config = dict(
    dataset='read English sentences (LibriTTS-R)',
    spec_augment=False,
    arch='mobilenet_v2',
    expansion=3,
    init='torch_default',
    optimizer='soap',
    eps=1e-08,
    merge_dims=True,
    max_grad_norm=1.0,
    epochs=59.8,
    warmup_steps=1460,
)
Rows from block 5, named by matrix and row number. Each number is 500 + 25 x the weight over its row's rms, rounded and kept within 0 to 999. All counts start at 0. Numbers have three digits each. After the name is the row's rms in percent of the matrix's.
# convs0: expand pointwise conv (model.blocks.5.convs.0.weight, 432x144x1), inputs 96-143
convs0.77 104:489499548523497525528519504545508464494514516466510476556454475517522550503470496488537505480533529486498492504527466482511498538481479530509483
convs0.78 084:532434503495511519517513509495494463504539545525467504475490461480511504448478534497515508509520520470488478494572504467483512484507533488474520
convs0.79 088:492441542539506487475513496456458532511506498508473470477460562513496512526539483509454484467472467515546495472504484520500515496455482487528484
convs0.80 097:522551492511510507537524455462467538502525496527497528504467487475521486484477513462442488508502534498507459510499495530495546458530498518529532
convs0.81 101:508516507513487497470486508515510505503490462471497452521481474492494467462500501555514497498494492486497506515530530483481433457453483524476460
convs0.82 109:499497459524533484485490491528494480529510471489541461486524518542492526494495479502496524508513517481493525510516527476494516532440511490505493
convs0.83 098:532478519507495492556478480505498531426552516532487480527473557489506470468467515501512509526505503513493521533508486532510474481521486492509468
convs0.84 106:478500534514535485530493506546523489498510486487516533469468512510507579519507535530483471546523470506503494520458494501472542542501499483540493
convs0.85 095:496517504509571554487526518530476497507500516493499532471518509527517499521497529517494532521515507530550516522474510522550512456517484477534449
convs0.86 104:494481515477513562494489464514479539463466478497508543516454501499504517462524506517479476459500513479493483462521505502535464525510509501524521
convs0.87 116:474476475504521497499578487509505533477465502491517540522433468493485469469529519458499471520494549512518498499474459469500547521526481517501488
convs0.88 098:458498523513458481492505461490524562498486462497507501450498545526492454507512488464504525491514481507524505527499444545536525463477483470500519
convs0.89 092:492564530514489512497487499486458469505538502534516516509502519502514484494475551455487459495465550519504496531510483544482473492455496497516509
convs0.90 104:502472479457453485489510498474538486515495503464478490531530514512501524449458489468516454530510522504502457525470506495443511469475504455533507
convs0.91 102:494491492498515518512465473482524483496487509530498471514499484518461499501521457523561485459498465475444531509493518444476522483489484526517493
convs0.92 102:482471469503505494482533481476482482495458543453503475493480513529535491499525497460502494491503526485515506474529536528474452495467528476501511
convs0.93 089:499499493517515458528494527517496489467498502470497461516470493466453520492476425453515494516504487521528519527480492515502433538511496504507511
convs0.94 098:483493477490565540514501471523527499497495520526482491483498530509491538483520492509501484481532439488520498541492488532498455480539461480536520
convs0.95 112:480516460490493490490445525507509471474478487505546527506492499506480519495521514506482530514560484509486489435458483499469490542468458480459529
convs0.96 081:493502457485537513540476511502476521521501493517541546519566487506520451514469501486528481507493542494517510515511509522491513497484497479500550
convs0.97 102:499518484520516510484520477473499493479529489500522480437509535506505538507513468489477493512525491470458461496534514494511514486479538493514498
convs0.98 091:453475524487510516527482533459554471525476520448482488529513480509524511522478502525523532479535521507501500510468465500522508525539508458467526
convs0.99 105:477461461512564435501526554533485541507518526474473533494462513479507499521509511474496468527500533454494517495521453470494528546490496532493499
convs0.100 078:526517483477540491475505558465547533508463511529502456526509477516502532487525507524485505470490487504491523419533492461551536505512503502509501
convs0.101 108:460497522523518531471538494463499476553505483478526529472483496472522501486505460488480509485469555486503463533507517512503478517524509542468531
convs0.102 115:523517467466528474485518511521466522477494502513471531489451460471443491512513532506499481528502449480487504507484494452492555535491521504486559
convs0.103 094:489530523525504506521502515485530483511525534481505496536469474548493494509511516498494502475479516568482492537449487510512480499489512472456511
convs0.104 094:532500531469538498546518525508523474436523462503504470518508469527541510452520547499521501491462516543470516517512544472534517535501466486482487
convs0.105 100:517516450484496483479497501463502506509457517518550519479487495492536533461472480510522531499481526467498468501520487519497498454529480468454435
convs0.106 085:453537492470473475500515510511493515522523542561526517518536498492484473515527532454460496487502461498506517445531488478489524473491480481478500
convs0.107 092:540525493514493461533461538479505490507494499481514471533522499528503468489538487518510510473476511528481539483448472539460518575493504480525511
convs0.108 099:476515487534545513503476465512473467483501464465494472474462502513505490569490483540501474469471460506490502479464511488504494490475541488541510
convs0.109 110:479510503555466513499492503432519506480500474529490519529432469518506529543484546479472507461527484498497511468457511462484510437526486524506537
convs0.110 097:474548501506523442506537521483527489473502480510503513490504506523527528467461502489503517498532445501493518529505494563510485519513559449491486
convs0.111 097:533562551528446523513500509467464469512539557434525516490478477535505493515508543498474480460476488502506524516512511493505490484497544512471522
convs0.112 086:506501503441492481491542486491494508513523521553529497523467507485529516489445549487516522488513473522456476519516477492477460485488533525488511
convs0.113 107:493449517465537501488469489519481471507527461511487493499508511546483535524519532529580469518513531477498519490478481471508481505517442506494511
convs0.114 099:494528541505529472482494477488498502479547550477474512476513529477539492517446475455487505504523469525472482537463527470525480475471499472499521
convs0.115 100:503504543515501450494513489498528510507559498522481511531506545495538545548528502528485514484464459532532478473499496481524557476518524453454491
convs0.116 095:481493506492492497528528498539458526513503477525497472493529494491539526558490507495507548492497526529545449486555504497457501506531493487480530
convs0.117 096:545511499486478491506525468456505525483527529526529527472527511487479474476471452513482506489442484516511513481525444470506499479497506524444455
convs0.118 105:492530471488487478497500512474562478506453505478519496467515508479471521523475506539487454536478505482524481503470479510480567475477484512481515
convs0.119 098:473457497506520490442505565510492450485495480500496468489507458507558513453483554493546479524453525488508474531520510516497499504504464496487504
convs0.120 105:467509524556505471529501469539506497458511477497511514524459499472571511476489479500470518501531481516484515503485518542510533517477501514489490
convs0.121 107:494495474553497491507469526497488480477526478513501467507519529501526505473538472487480490477493561495492488472481493516459541443508499496487479
convs0.122 110:500458441516499491548480525518474527496470515492488493488501474494530458489484524514492507523509519488515536513488502525480490465490489511498485
convs0.123 105:516461492505491513478530554520495461468536522516489469509517516469548444508524483484511490505485510499502543498464471486470529534513497503513492
convs0.124 091:499490524474507479504475521496533541521495488515533471502459475484508495496491465516540482492509475519527496457490466464556537502478446497477498
convs0.125 083:463421450457456473509494505512486528506521517504501500506530498497462525475509523511525498511471514522506507507534464487480537494493484506461490
convs0.126 101:521518496519450512475452506539506535459523505489494514515548510476500529516484520482479481516471484526537440467556499522496521495513496495502533
convs0.127 097:518468481476495556532461463472467484467512512513508465503491539421491504446467492518577468470479490535497505504502493558514467560517492505495530
convs0.128 095:472472469513537493518518494497454511477495537529516533489505489486462495503493451519516503496514462487479457474531502504500506504520475513507487
convs0.129 093:482515540470482531501522530539494518488494497518521539521472478474472507487510506451522504499506502487491490546505528506515521463520526528513527
convs0.130 105:544532492511478502539509576507494496536483498528491494500479489519490526479494498499467486530486496518497480552502515440532473488474479555534536
convs0.131 096:515513481482516529512504490511495531460502504522528533448494473534441519476427498429502497552530517524477515474466519492498557523508472544526498
convs0.132 094:512484538498536492496503513481491515543474523518512499484487530538567523496473463475465512509518524505484491522504486449455512496532483515505490
convs0.133 100:515481508557530509565482486469509461532508482465481478479460520490558491515509497490507510482465471438490499508484436517470498485515515503476502
convs0.134 104:520507505437462505527469523524536524526483511505517523489536491494489486482481442479472464508514482517519549495555487506520470540481507495543502
convs0.135 109:505466519484530503522506477502486491497457484490498507506497489542454446423497535541465472519483523492457476472513516514477515519526493489502467
convs0.136 108:491510507500508531491487504479469471521498501449515475493450499518464544520474509499488520521484527479511527493492497480557479522509527472505501
convs0.137 119:481538519485536528513491435554492514475514469496475531512495506525523501484528532521495496538507465470508499495475477505517499471471486489451512
convs0.138 103:558501490503485536494503545502502506527490493515547518526524483518471507523491509480491526499493534469464480485522463456534511512488497520533499
convs0.139 101:427478475513511459486508515522482497496492521514525563510442524483468488484469503516531547502507478526523537481478510486527528509516509522521498
convs0.140 098:524476524469500559492541511485489481510517515506507493512481565563514482523507499482491516483514498527511511516501460513509507498523503517494494
convs0.141 099:518515517497500497541524524541459467531521541479488511497539505513455498472481510519477484556516504514513455501488534473547484510560513454496453
convs0.142 109:474519476464496477504509475530498497480511464507481518509478504488475522481469484522487492517518476486441500493493510474484499528508475462489451
convs0.143 095:470455473486542529486473457477502533511500505478538507514498546533548496509513468511568522489532478496502519527515477486479490482488529495527538
convs0.144 108:460506519556496451522542525500491495528482488519514483485500491492521543502505520495518479435503531445477516515543498497472490457460512473450486
convs0.145 103:537457484512497536540492490499537493502466498476482468500489507504480518509523481505526491495506469498510491527540512528488479507523520491452477
convs0.146 096:532535527515473523509485527482515494491518466458525467522527531510503492483509484503477436461499531513537475527512466485496475485510524504507500
convs0.147 097:518465573494487527489493481494513481553477519582513540482499540537481476484520447473498499509499454530490497528484478455460485499503491496493514
convs0.148 086:521490475490521477510486531519544515536511512507532506529459525534508482489497487496454557537501521525498503526524523481488489520468483495459485
convs0.149 089:488482508509482459475531528481489505473527516497482473464472504476523510488504523503490497472532461533530483533534481493501519484498501486476500
convs0.150 106:469506512498528471467499505482496464490500516515490484536532489505493507533496503470456526511485507555468477512520481518515510479493511488483491
convs0.151 092:479469503521492541504535518493465487480518498493507534498491456511535480527490465500489486458540525561503522472482444470470498469532495471517512
convs0.152 114:501483507487515479512477486489504529537534497544493496528533519511477508500452514517499508511508498477501531487494462498507514522477474513494537
convs0.153 101:522503490467512549461512469515496460516520527469460503503455516503485466541521487493529502466482540498479455486525473497476495472537534483493530
convs0.154 111:486477484522516511531536507502498523558522477513504494492470484512496520544470530522512511486494481489505467476498502471448486484487465490532511
convs0.155 097:506504530489488518526519494471491489501489511504524515507429530539487566548489514536497534499527467506547525495489478505485549507455496536475518
convs0.156 103:479499574545489536553497481529466509505475516476479514514491493503534487486472481496530520516495471506452465470505476488469510501494475474498477
convs0.157 107:498509478499500455481435513521529492510519465466527451494498515478473514516492490483493492525522481459506526521513495497510544490473535523504476
convs0.158 105:473521503500495507462510520478524518478478483493499474496502507504563492453502485496509511511479479522576484538482513465525476493474497497530449
convs0.159 096:514518502522515501485543495506510475529508453498501511497552501494467518489473511480532479484487456504519527517525552515544482504526455498521516
convs0.160 103:462452508484525532500512512550474490543526506482488474546532543520525462533461515496479490494512489504527527491490477538464488501544533454497480
convs0.161 099:481508481494510496468522507486493483499535509538510504498509478504489499505466501479557495449489485542506496466495466500490527523485468520537532
convs0.162 102:475529494487512495506504511521491523489509438526445525556496498517522450543506474504481481501479508481527552506533467534502499480493536491509484
convs0.163 113:474473492539530475553534520461552470452505531512470471538517481529515493482494501466491497469469534484464493471471539503489497521520540519516496
convs0.164 098:484500447558539497483534534471474493526499545536516518463520491474472498483484506524486462528524486541490529481501474519479512499507490478561494
convs0.165 099:541492492505535465514507521538489506488489505465552482520481500491533514505534505536527497527545506523482521530495444472482507510482487449477495
convs0.166 107:488496534469495547480533508521509528483490459491526476490475496478490520522543502472471511484508562549502494487468547524512512505541484483497483
convs0.167 097:486554482515529542458469521501483496511468455492507519543525526463507486493507501510480521508516557529458541480493533527471496509498490524477504
convs0.168 105:500445522485535460558540524496503474515486508507527510498443522490507496501498455519502537473522523525499505468461517537506496489508502490496472
convs0.169 115:523460491494470485509494529503492489503529504482486533496485505510497546528515484502495462478460500499515507490474494532485491521480490536513478
convs0.170 101:509483479519466497489524510489519482446477521540473493463486461485511480510468462553514490484510520481492506478442480507511515450511516520524456
convs0.171 093:502491502447533527500489508499487500525500513500483506477456512521505510496503495493513496467509489515523487535470487487508497489480451493518501
convs0.172 092:496524500506519477498456523506499535506488494525463498488515512544541478463506489495535457527563523497483505525520496501584505469516515514523494
convs0.173 101:474523492494515481532479473518481484504482475475503489525519491468479464455489536513453498481518532482490540533486513522447506498496543501493532
convs0.174 086:517478516412490545481479482513505486503494500494520498497504500490502464496498511502519494501462515467502530531500516498460506519496466487465518
convs0.175 087:508469489490538527471529506503487495484503524508524477521525550482522495534570484514493516524459469483470491506511502525486510505512537517461477
convs0.176 087:526537493464528441489509492443505482517511519518502497525494476499502550522522523499549482486511498517539496533522474477478495524501481542464492
convs0.177 115:480485501515466531525467455524500474474511484486492467460492479500516500563481494525460512513501491542533508529516473468502509480527504501513519
convs0.178 106:480493476514519484493517531540509498506487526521499505496492545498553484538459452480501521527493521472467503481496488460483518495507513498507516
convs0.179 102:505525513446502483484516542519547523481497516499464485540510523478511457496482525506518527474504504514506506489480473479452479485483497497516519
convs0.180 087:469456483496530519459466480514502503507516567480524505500537513516482535500507543485498521515462488519495469504472481496491562512486503526493452
convs0.181 091:481457497479464452510488520502456503519508496492496487503450487513491464501460494535508500446483515552524543500504439488431508488498503535522487
convs0.182 093:518455499492521473527541462508498470533500485559509471491476508521451486520456521539520515479485521525535509501509509476491506496520497490478494
convs0.183 087:486495493508487463476534522475490490500505464521475496486500499529526489478518525499511496469436499489507512497512485518490493519512548536462443
convs0.184 094:487488533525484495501463526519503484515487502501481537531496494535459504495466483539502431508472510474478475515476506497505484518511543461498480
convs0.185 114:513477520486538541472460505507512491507485500506504507530484479444465489526525510440521505489474535507481498489501489504531480470504480482539518
convs0.186 096:503509519506528483518487487480537471478468504491489530483474508506486543496531516485510493527464543481546507511501501497499513498478509527472511
convs0.187 115:519508483504499474488476492521509493563532504528471486539482461464482474514534448520513520491470456532554535508512500507471491478551477466512515
convs0.188 100:494571506542470478477449504471525542531488461505470516489474513513483526494510462510512486498520501527473457530491487444487499479515466490515528
convs0.189 101:474455527490506477519511476496494524534490463519462502448509533512459497487474526525500466488511509495545507483501482481478511490502501476475547
convs0.190 083:498550501498555515465500466461485553480500517532474478526500523529492498510522516496479513462526480504495475538495482512552538485519467458482503
convs0.191 095:441455453510519558464445513498497531489525481426484477495499483501537475510475497560515543516517446491494468509503483477480501517502471469466522
convs0.192 097:481487494484490538525503508529541476482490475539508503489496521553501487461520493477426489506474463527511513494502545462512515505489469492478444
convs0.193 101:493535518517472487497460536472508476496468514465550539430474463499521515536466479492511485551547504466494498504481475523461496516523482520503463
convs0.194 091:514470484482484491523527479493475495482535449516464470427494497515476530484512482524469486495469486500526456517523489493485479507500494503550467
convs0.195 098:513500549531489499498527516463505550523461530483492536503520524507526497489524513474499466467537501544457462509480481518468474482483508510524514
convs0.196 113:457515519470551534557508541497510481527513458500486485472515528487510492481509461506486510491459509488463521497493549503500519527507513526502469
convs0.197 099:516486478471474515475534502489461492483524515508471519505500500473516555489522511481472474528506488483495518498487503535470460486541549487515510
convs0.198 098:488524492502494510457489472538473465468457485558481492481520484475458537485499513439517523516516471535486527512448459505459535491519449503510516
convs0.199 112:496466524534524475491504496506462463498527450498516502531484451509450497464506431514500524504524531486507488505503514486467465516521466510489484
convs0.200 096:515496495519537503503480494513523500510445482524558536492513453493502493502446488497511527477483506480537528549503466512507498507516508447502557
convs0.201 107:490480495483515514468488436514475529453513471536532486490469523486545508470502493500511497499497490453492516520485445472469539501471465487538466
convs0.202 114:482529487502514558492510444531509477468510536507510485493486497501510511520504484511480520522473512516556488571485508513538490535490478496525452
convs0.203 115:530505489501474497468548526489495535512512471499509479571441509516507462442555484479526506498491457500481507522511453497515516505541506516497505
convs0.204 090:474493513482444469517493517491482538478482537494501470525527501535517488526473458512480474532491481481499551473498517533451504481533499524490478
convs0.205 100:507531494456524467512531486477587498482523494572472533469502480492495485456500478522479514470516518538510487537495515492525518520471514490514462
convs0.206 096:481520441507489506506508519491529497497493524548500496495453459503478520476530502495451494496496491531515536484465445494502513491503493541527474
convs0.207 096:498486505482519507531472477535523483520515467544501473536473474452500510480483488523518493525489506511508500492538497473488504500486520479490514
convs0.208 101:527499503441524511492514518506498530520519468533454473488494471535518501497540478484476490510504487487499466506498511531531460552516486463492529
convs0.209 110:451481552528491472536447509472492487524500441538530453531492485487510524513488471481525519456486518508522493470438509480442537501512480508494523
convs0.210 083:569488508488517507513487536561544501495498497554482541536491494518485491471500532492543444511527504498489511512510506484533544492472481551459500
convs0.211 112:508474506530486490467535491472470482506472500469484521474516486486509509493504507525516503501517488518505472464489560495514521538450547473507503
convs0.212 099:517490477505486499488512561531519505525491522489480488520445485459491545483501471533535508543481487502501444491467465488540499495480490492472504
convs0.213 100:499473469513497474544502526547554535520493493547472459514500542486463483502533495465526513526494476525530544545483506475532516522492526523497537
convs0.214 087:531459546475527495482511478494472517522468496480516485487450508537489533497485525492496495455481476483500525492526522514500512510467500527533508
convs0.215 098:501558519508517524499456485506524524505518499514513484502510525557540533448525488498509509449523493466483534527496456471503468542515495529503489
convs0.216 095:486514500447531528530496501499476513515489509502525491558501517473503537513498480460463496546566492478490493499509453458500473493436499457511489
convs0.217 105:501463479546476477489518549504488460522523472537531529509550489495493529546469497522484499483481500464522499501495484519458497509459503507500517
convs0.218 100:533519513465516486474473536473461499516464478473475486496449527543534491511537472484539455492488500467492474487479470452453480472499558544525546
convs0.219 091:547507532493499520511520534509484523505467488491522462464511550518520493509497488534491503511514497474457530475481493473468466510503531487489477
convs0.220 099:498500453505511516503480509551510495509556490468509533510532477467467491509481479507483498477469521499552473506539485524485483460502523506481507
convs0.221 098:523500521464480527493571471542512475492490474511514511490484522507455475517448537521488509501540520484473504503537496534477494481471481506468507
convs0.222 085:482494522523494445465521490499496497536546539508521500510474493477502531474477487483514482494508530447513513484496455490467510514510481475463476
convs0.223 118:500489497502507488516548487447530492525491512486499497496469507442512508475515463505478444468523465526490542534519496501536495517513503468511474
convs0.224 104:458500476513463486477513517490490491511496522502509441480471521470526522513510475487482505518526522474511496476470483517520445509512495461497494
convs0.225 095:503531497473478489512487479492488542474477477527529539492449505490492466490505532510550508539475501515519510495481490491523503451482493535498523
convs0.226 103:448512522571496496499494492507523483546511501539518533490497495465465498498517493523527519470506468509542528459476525501536541482440490472493523
convs0.227 087:525494488506539533475509463492510507510552496463461499515526505511506494513513518475492500509468535516485482520505523538535448497497513494558482
convs0.228 106:517559476471483489523507479462490537484458528501506511514552451491515544516473449527502536503518504511469509476536513511495484482498486467490545
convs0.229 114:494523493512506481515459480515505483475514486472531478473506537543491448503531521506494505478461518516495510447535500524496497560491496488462505
convs0.230 104:521469501499502512520495504526480519484526476469468477513494520464465483493514454482454475484476551491516532501492493508494511521507502486536539
convs0.231 091:463526472547505499500514490478473473563501515506504473544475476477534507497489480492544468502509526492477523475514527512493493505491527522512507
convs0.232 104:501467464542527484499541500502504532537472480469484531484460485473473500497504478498478479489529477464509518485528477460487514510504513497503501
convs0.233 102:493453543501495558506481516537507524492485516478499514501523507498506484508534521498487476527513509529514478430458501457508516515495517490485509
convs0.234 101:485496498517455494525518499481540487502513475497554522448526501514478493489460512540540492484518519479409490493487528465504496507486482536508540
convs0.235 087:479502500474491489507539541483526477517511511484501490512561473512465539495504513517471513445494509505468540499493500524534496502506524505496519
convs0.236 100:525494464538482527479482485518471508503457495533499515515525531502489543518504491497486507478489462524491584520511537529544455537555512532448493
convs0.237 100:499492504504478472511507461505463467489495514509502541507523447533496505487498479524486519482472476532443483516520532475481460477509505488519471
convs0.238 098:496501533483515470468490518482496571514485476483483497537506530510522509522458546492520518486531503490531519528520484486488509532504488507507479
convs0.239 092:483520487455514454512483469507471495478488574497535449529502480503473529467495495441521494465479481471475485499498506527485465485499505504508515
convs0.240 107:475534477505506520466488490482485520468494487533500509472530500473533504538551512569468526513469498515496508516461533480476480495497471453467508
convs0.241 105:497519513537470515501506501491490500527512497453539557482490507504458520494481515527537532529482486497513520521555516510530488495501500537476502
convs0.242 098:504472499513527521473535524469521486470487508498516514487515546499506489502556527530480517495513476476501480463495509536511509487450521478466521
convs0.243 103:522490500491497538501529509473463522515531445510526497496517535535450525527495511502469526484497527493497515487462532444471547503521464492531464
convs0.244 102:459465464538484526507507505536505501472497453508513489460503495492516492482492495425473489466499507476479496535503516519496512486464538501551523
convs0.245 096:513501472504501482509508524491481546458501495526523480479458466494485502484521520503550471540486520513459500512505496533515494481529503477484535
convs0.246 107:488479523507482489523502460501525469525464531491482533467477522535497504509471505472488479492468517505459520497495492490493504488489467504533529
convs0.247 082:464521540463491540498506486455492491497519516516465477478516506524520540524547508507505488489560478493551492514521462505453484539539486497507502
convs0.248 112:486480547518451510533474520488462505504477454508505472524510471508524474481498451459470508544494487510502518503498503491529510481560491458502512
convs0.249 097:507490475473521497468524502485489493507488499452526516503466519500532526426567523529500528515489502483466490456466522578515502463510498470522502
convs0.250 097:488499516500455477522505498500475477494538499435508480498516493532522471513501515516494485476509551525477493485477481471483493457517482490494504
convs0.251 094:473463519517540508519489483437521478501522502523514479497496493523462477483520495486546520489490480474454486466503506527463494506513518526529495
convs0.252 106:473522525506510516502469512465498522506476484489511527497467479436522518488490481516495460524492496492500509532532520478400490496520504502501525
convs0.253 097:459483486520501455516461470473505473514517513476485507462485516521488539510511508560509494477467522481513462493510465479504478474495491486452511
convs0.254 101:507507494526477522473490506511491506528516541506508512505449497468469521519552506512486548472517464511452506455473431466542498525542485503482514
convs0.255 095:497542500499483538489498479514546545533516560506496492480452468513514480513475496464507499449474516502499548515514509467527498453506471505480510
convs0.256 107:515474488484496481460500534546462460498528549517468480487495515484491475495520478526490493489467547494535478474454530527434496500510492469484503
convs0.257 111:492462421508477533478545495512534498501514507504502436500499496465500484490522484526498517462459447525494455511511501534528533506535495487510468
convs0.258 100:502497503493465498479488513500497510498500445498517473508507476502525505497520481518510484479508498525522485493530470489441536519536508460480526
convs0.259 107:505486511530449479533491489473523482500456490503532520497515459525468511505511480500473482484528517546454524498502480521516499551541485525495544
convs0.260 095:517519478482519497512530506481467489494486454501509482470448511482486412494527511500458493515551502493521574450501492489520508528467492519515512
convs0.261 093:538483488489558501479500493493504447531482477513497509486517505515500501467472531494515498494509477491540500476518498515489490490529462501476492
convs0.262 096:546512482483513519480522493523520509497518464498520547469493478502508472464467501467476521545473490519525468496485493480458517519502477500451521
convs0.263 096:516507459445492493507487486503504519542488520501478524541495516494512498470490500526515505486480488508470505525443506503472478530487548520504516
convs0.264 087:463483527476485521484515509509514490509501514522505546541465456513521454529492488509487510522488560460504511501506496516509505522470507517482462
convs0.265 086:544518504520491470489527521495486499558514504469522520442546476471515494479509532484533516500536503485516503506503455525477479505503452486490523
convs0.266 102:536460492481510491469493502496517481499528529498533516529504465503488517492465468475516522518486499552530484527524493506458492488503460482493512
convs0.267 109:506468524493492497534528517525479477508493494473474492504468489512535494528447533466539542469494547488517513459496454535485489492483498484505498
convs0.268 091:508505522510493493522482516507444455545521497507470482466537482504507509545485529491526483489510492503473461517525518481535508485536523548463505
convs0.269 095:513522494501550521499496494517490486495496492500519485519491501476519498478465479476515503470527519522446473488499514489490493506500546517466483
convs0.270 084:521489460547489530490491477502541518481505530506523536543469511463509571518532504480478499505518503453510479471491481528529521531529526520509489
convs0.271 106:528526476519506457501470482520519521506521539549469537498532506444489519523492550480493488557501513513533495510479472496509484504491512535490532
convs0.272 098:534496545464502480493530463465528460504506534521493507504534538486504509505530467487442485512515496498482501470514504501495467502493562506501499
convs0.273 103:494482503543529499509450522536498471508467526505479521505492491482460543542498518445491523508522511467471495518489524474505479493495497507488542
convs0.274 101:514542496498511475506494548502543490562478486526541480479458476514517537457520486526534497493501507516513516540516469514530497521464468469469514
convs0.275 095:520502510534478526510530436528491471496464498498426501482489500475498516546509538526486462531472503514520508502484508490463529478526510469487459
convs0.276 113:481491452516479538498481522470486472476470471516515500470479466508528465517496475517515492523506531485497494505485477522478521523480479538499487
convs0.277 106:523491477507509499492529497509532492469514492467534555478454543514515499471526478551505507471500509519455503464526491480514479477505515484512505
convs0.278 108:521521496485453524522503465494541497480499496507539520468544490466498523485503494518482517512485547480534528530464482499502513532441470532501533
convs0.279 090:508492472541488497499501475485469558529518439479524549491511508463469548522532471503506512494501482552536485480493491473506457503533465490490540
convs0.280 102:510477482513508480456537486506539531499510485531500479519513486495479521473499506479521522468519523485490487530478513503509489506534543549496553
convs0.281 097:457532465543484486523485519454478513521489531477489511518496506487534473462466496471520458489488511530463483516457482486521478465511502512484519
convs0.282 101:494494513535549449463461437503513499519545496535490444456502514519486521494491515481512471507527491529510475486507503499495457509524464520526546
convs0.283 100:460509457498486503492511482510541555490462533495537532479507521516513492487506497491520459522483506497514476440474528480505514489501490494489491
convs0.284 099:492516463513513494490512516513519510500476518516496498451482468506522517481529524532462494552485514482465496524548505512499506455507545497490502
convs0.285 108:513504548506473490524497474563483511502496499503518533533521527475526486483488478480478454507472540488496527499525467491493532512495492506513472
convs0.286 097:501454528502448434492513485523487506497530508442510511522526529499516496491470503509507459492437475496549487458521505505500492513490496505457465
convs0.287 090:516463480466509493526492524473522491495511475504480550534528489497500492478525531460493471499495461528438519509480493536478483537498504508503519
convs0.288 092:521507501417517518504498473457506486489467477498495496562552529506492471499521467493471495497471508478442501486467485490460495541494486478471498
convs0.289 092:507541497458484520492459531495527493473502491471506508472515505490522516458542484542506526523469524470528514476513524562504516503476500484499471
convs0.290 100:500533524472518548491462479493523494488501503528488450551521467513542478487503452504561469481529536475546523503532500527509515504515486503472466
convs0.291 102:524488506520480466531491495495466481468516503516533464513515513494493518496494497501523521474553541513501480511485549497512561495507520488507483
convs0.292 105:492520517517506530574515462467533452509525475474560478494524515488517529472494503490510496530511511457492542479518524510461547504456505522510502
convs0.293 103:495515530483525508518447495534471466536486522507527518507481490481506507523530512427488503519500493530495490487524476542516483463523471500481508
convs0.294 085:507511516551474508519500509484564482484491495500480473454514490512512505533474517465497497475520524495505467510464515485502557497464502530549464
convs0.295 103:526492511523460489528452509499459498510476508466513473480481515517441560510485560483490516489482506537519510513476531468449532500492484497509476
convs0.296 106:509496493486512502492479466496483518528490467499516500482487475428496504479520525489516503491489506516446491558482495490542471495496473524491538
convs0.297 100:487541510425511498525506487492466469536503510522482532505495500490478533517512584500489521516477520537452537533493537541482519525499509516490480
convs0.298 100:472536473512492502528488481477511500437546516504520509479513515487522496461511514508463495539525484513519468510517552513471498489492498498461474
convs0.299 093:480512514540483515486483486494505511543484491497503476471464493479513480496441488477520464495515478490460482524499484520509520464456516495532478
convs0.300 102:487481493417477482494512485498516461502524531462510472525511470485499481444481482505453514474485487491452449499509535466487481546503515518482456
convs0.301 099:530452488550480511554474490518534470493512498511499491464543511426528505507512525524458475501507549442458484488535467489506477463460506473530541
convs0.302 098:476469497527516493494492470555515488479536503522514520440485506489521490478530475480497509487503539474481493532485503543539510490456528488528509
convs0.303 093:496487562518491551495517498509442487470509451525483503492474513503555483467499453517497528479475500470521544506494528493513523542497538474505449
convs0.304 112:478486515504487494543490486524526457500480540500490461506474491532458512524465480466502469441488544491509495518462485518460486530548479521510475
convs0.305 107:514464543477506487525477469491531487513480491533549519486471480494497487518489527457539539540454524510521463520508491520469498503489495531491507
convs0.306 118:495514501505478439485522466505510528479499502507494489494509472480513509483468524507497555512516473539486535509474500540465534479496470511522491
convs0.307 104:504509492501445532522443542551513512508508493484473478479487472538524515484529469496535482459480487490463515518494517498500504516501528465499477
convs0.308 095:469503505482479525466470491468491456560471512525516507451498496463550521508498482502510473501502487504522492531514545515491480516534503503544482
convs0.309 108:511482503532493446526535487486492504473571539479453474519503492522533480523488517437483490468518501483492461498486470519485483513501527486505519
convs0.310 101:477541497479515487539483474528507515511531524528510477500523476507537482503482524546483494445486478513483469465479550495531552481514519456483489
convs0.311 087:526462540514489537486503537495521497533457526497526512496520492475460518475490520469514498543533494544511423480526489540445516511487517515570468
convs0.312 084:519506504480511533476507524531502487497514519484552519471491504453456539515514495500515508481529494465533455442528497505499518457499488500500556
convs0.313 109:486501482482521547487444488494541480504500495511518527535558455458522493468521512497471509495458478520568486534482516484523523500532516516501469
convs0.314 087:515533507536546537488528479491498507447508537500483505502555495525470504489479541474482430504497492480489502527514546551499498475527478458497519
convs0.315 111:542520472516482506541474495523513473505483517487503489550492506511503518527462521515509504518515525482569543539510481458452518504491491508533520
convs0.316 101:485472504453522510459520498501531506518484494502507486452495544483547465497461515479447493496534532535530487473485459501482476516521563516453490
convs0.317 100:491464506519497520488479533473546496468485493466501517564521454491494484485504464547486503488483509521486518525510450495554511467509555462521517
convs0.318 090:551501501489504488522512484518461446474525539494517521499515515452457529502540443513485516474550525501509512520485514489482509527522457504540542
convs0.319 094:516460499478435473499496523518527489520511546457469512515528512498504535478498489497526524469462546520445478450479496521528500468532531520520501
convs0.320 095:514522469486466458479527531474478526476513498483510485471477486466521519541459436484517491531507492517478515487488538516463510535505474550543507
convs0.321 105:490519548480486465547474487462520504476520530501480514492519478470501471489468504478538445515498506499551517534540510494476546511521495507496518
convs0.322 084:457510559513512485510490516502521489502566500490543489455510503493483466478519513533499486482477525531512495510472541495495468503475498517544508
convs0.323 095:506472488471542540541478524507502531502490478490472526475518509522538463520456486489525497509490485461467500505517498484512531517486476496553514
convs0.324 103:551471498536529547502493497492499484476501507524501489490547494500500446551450466465461525526497534486467539519522575515497518508492476477497504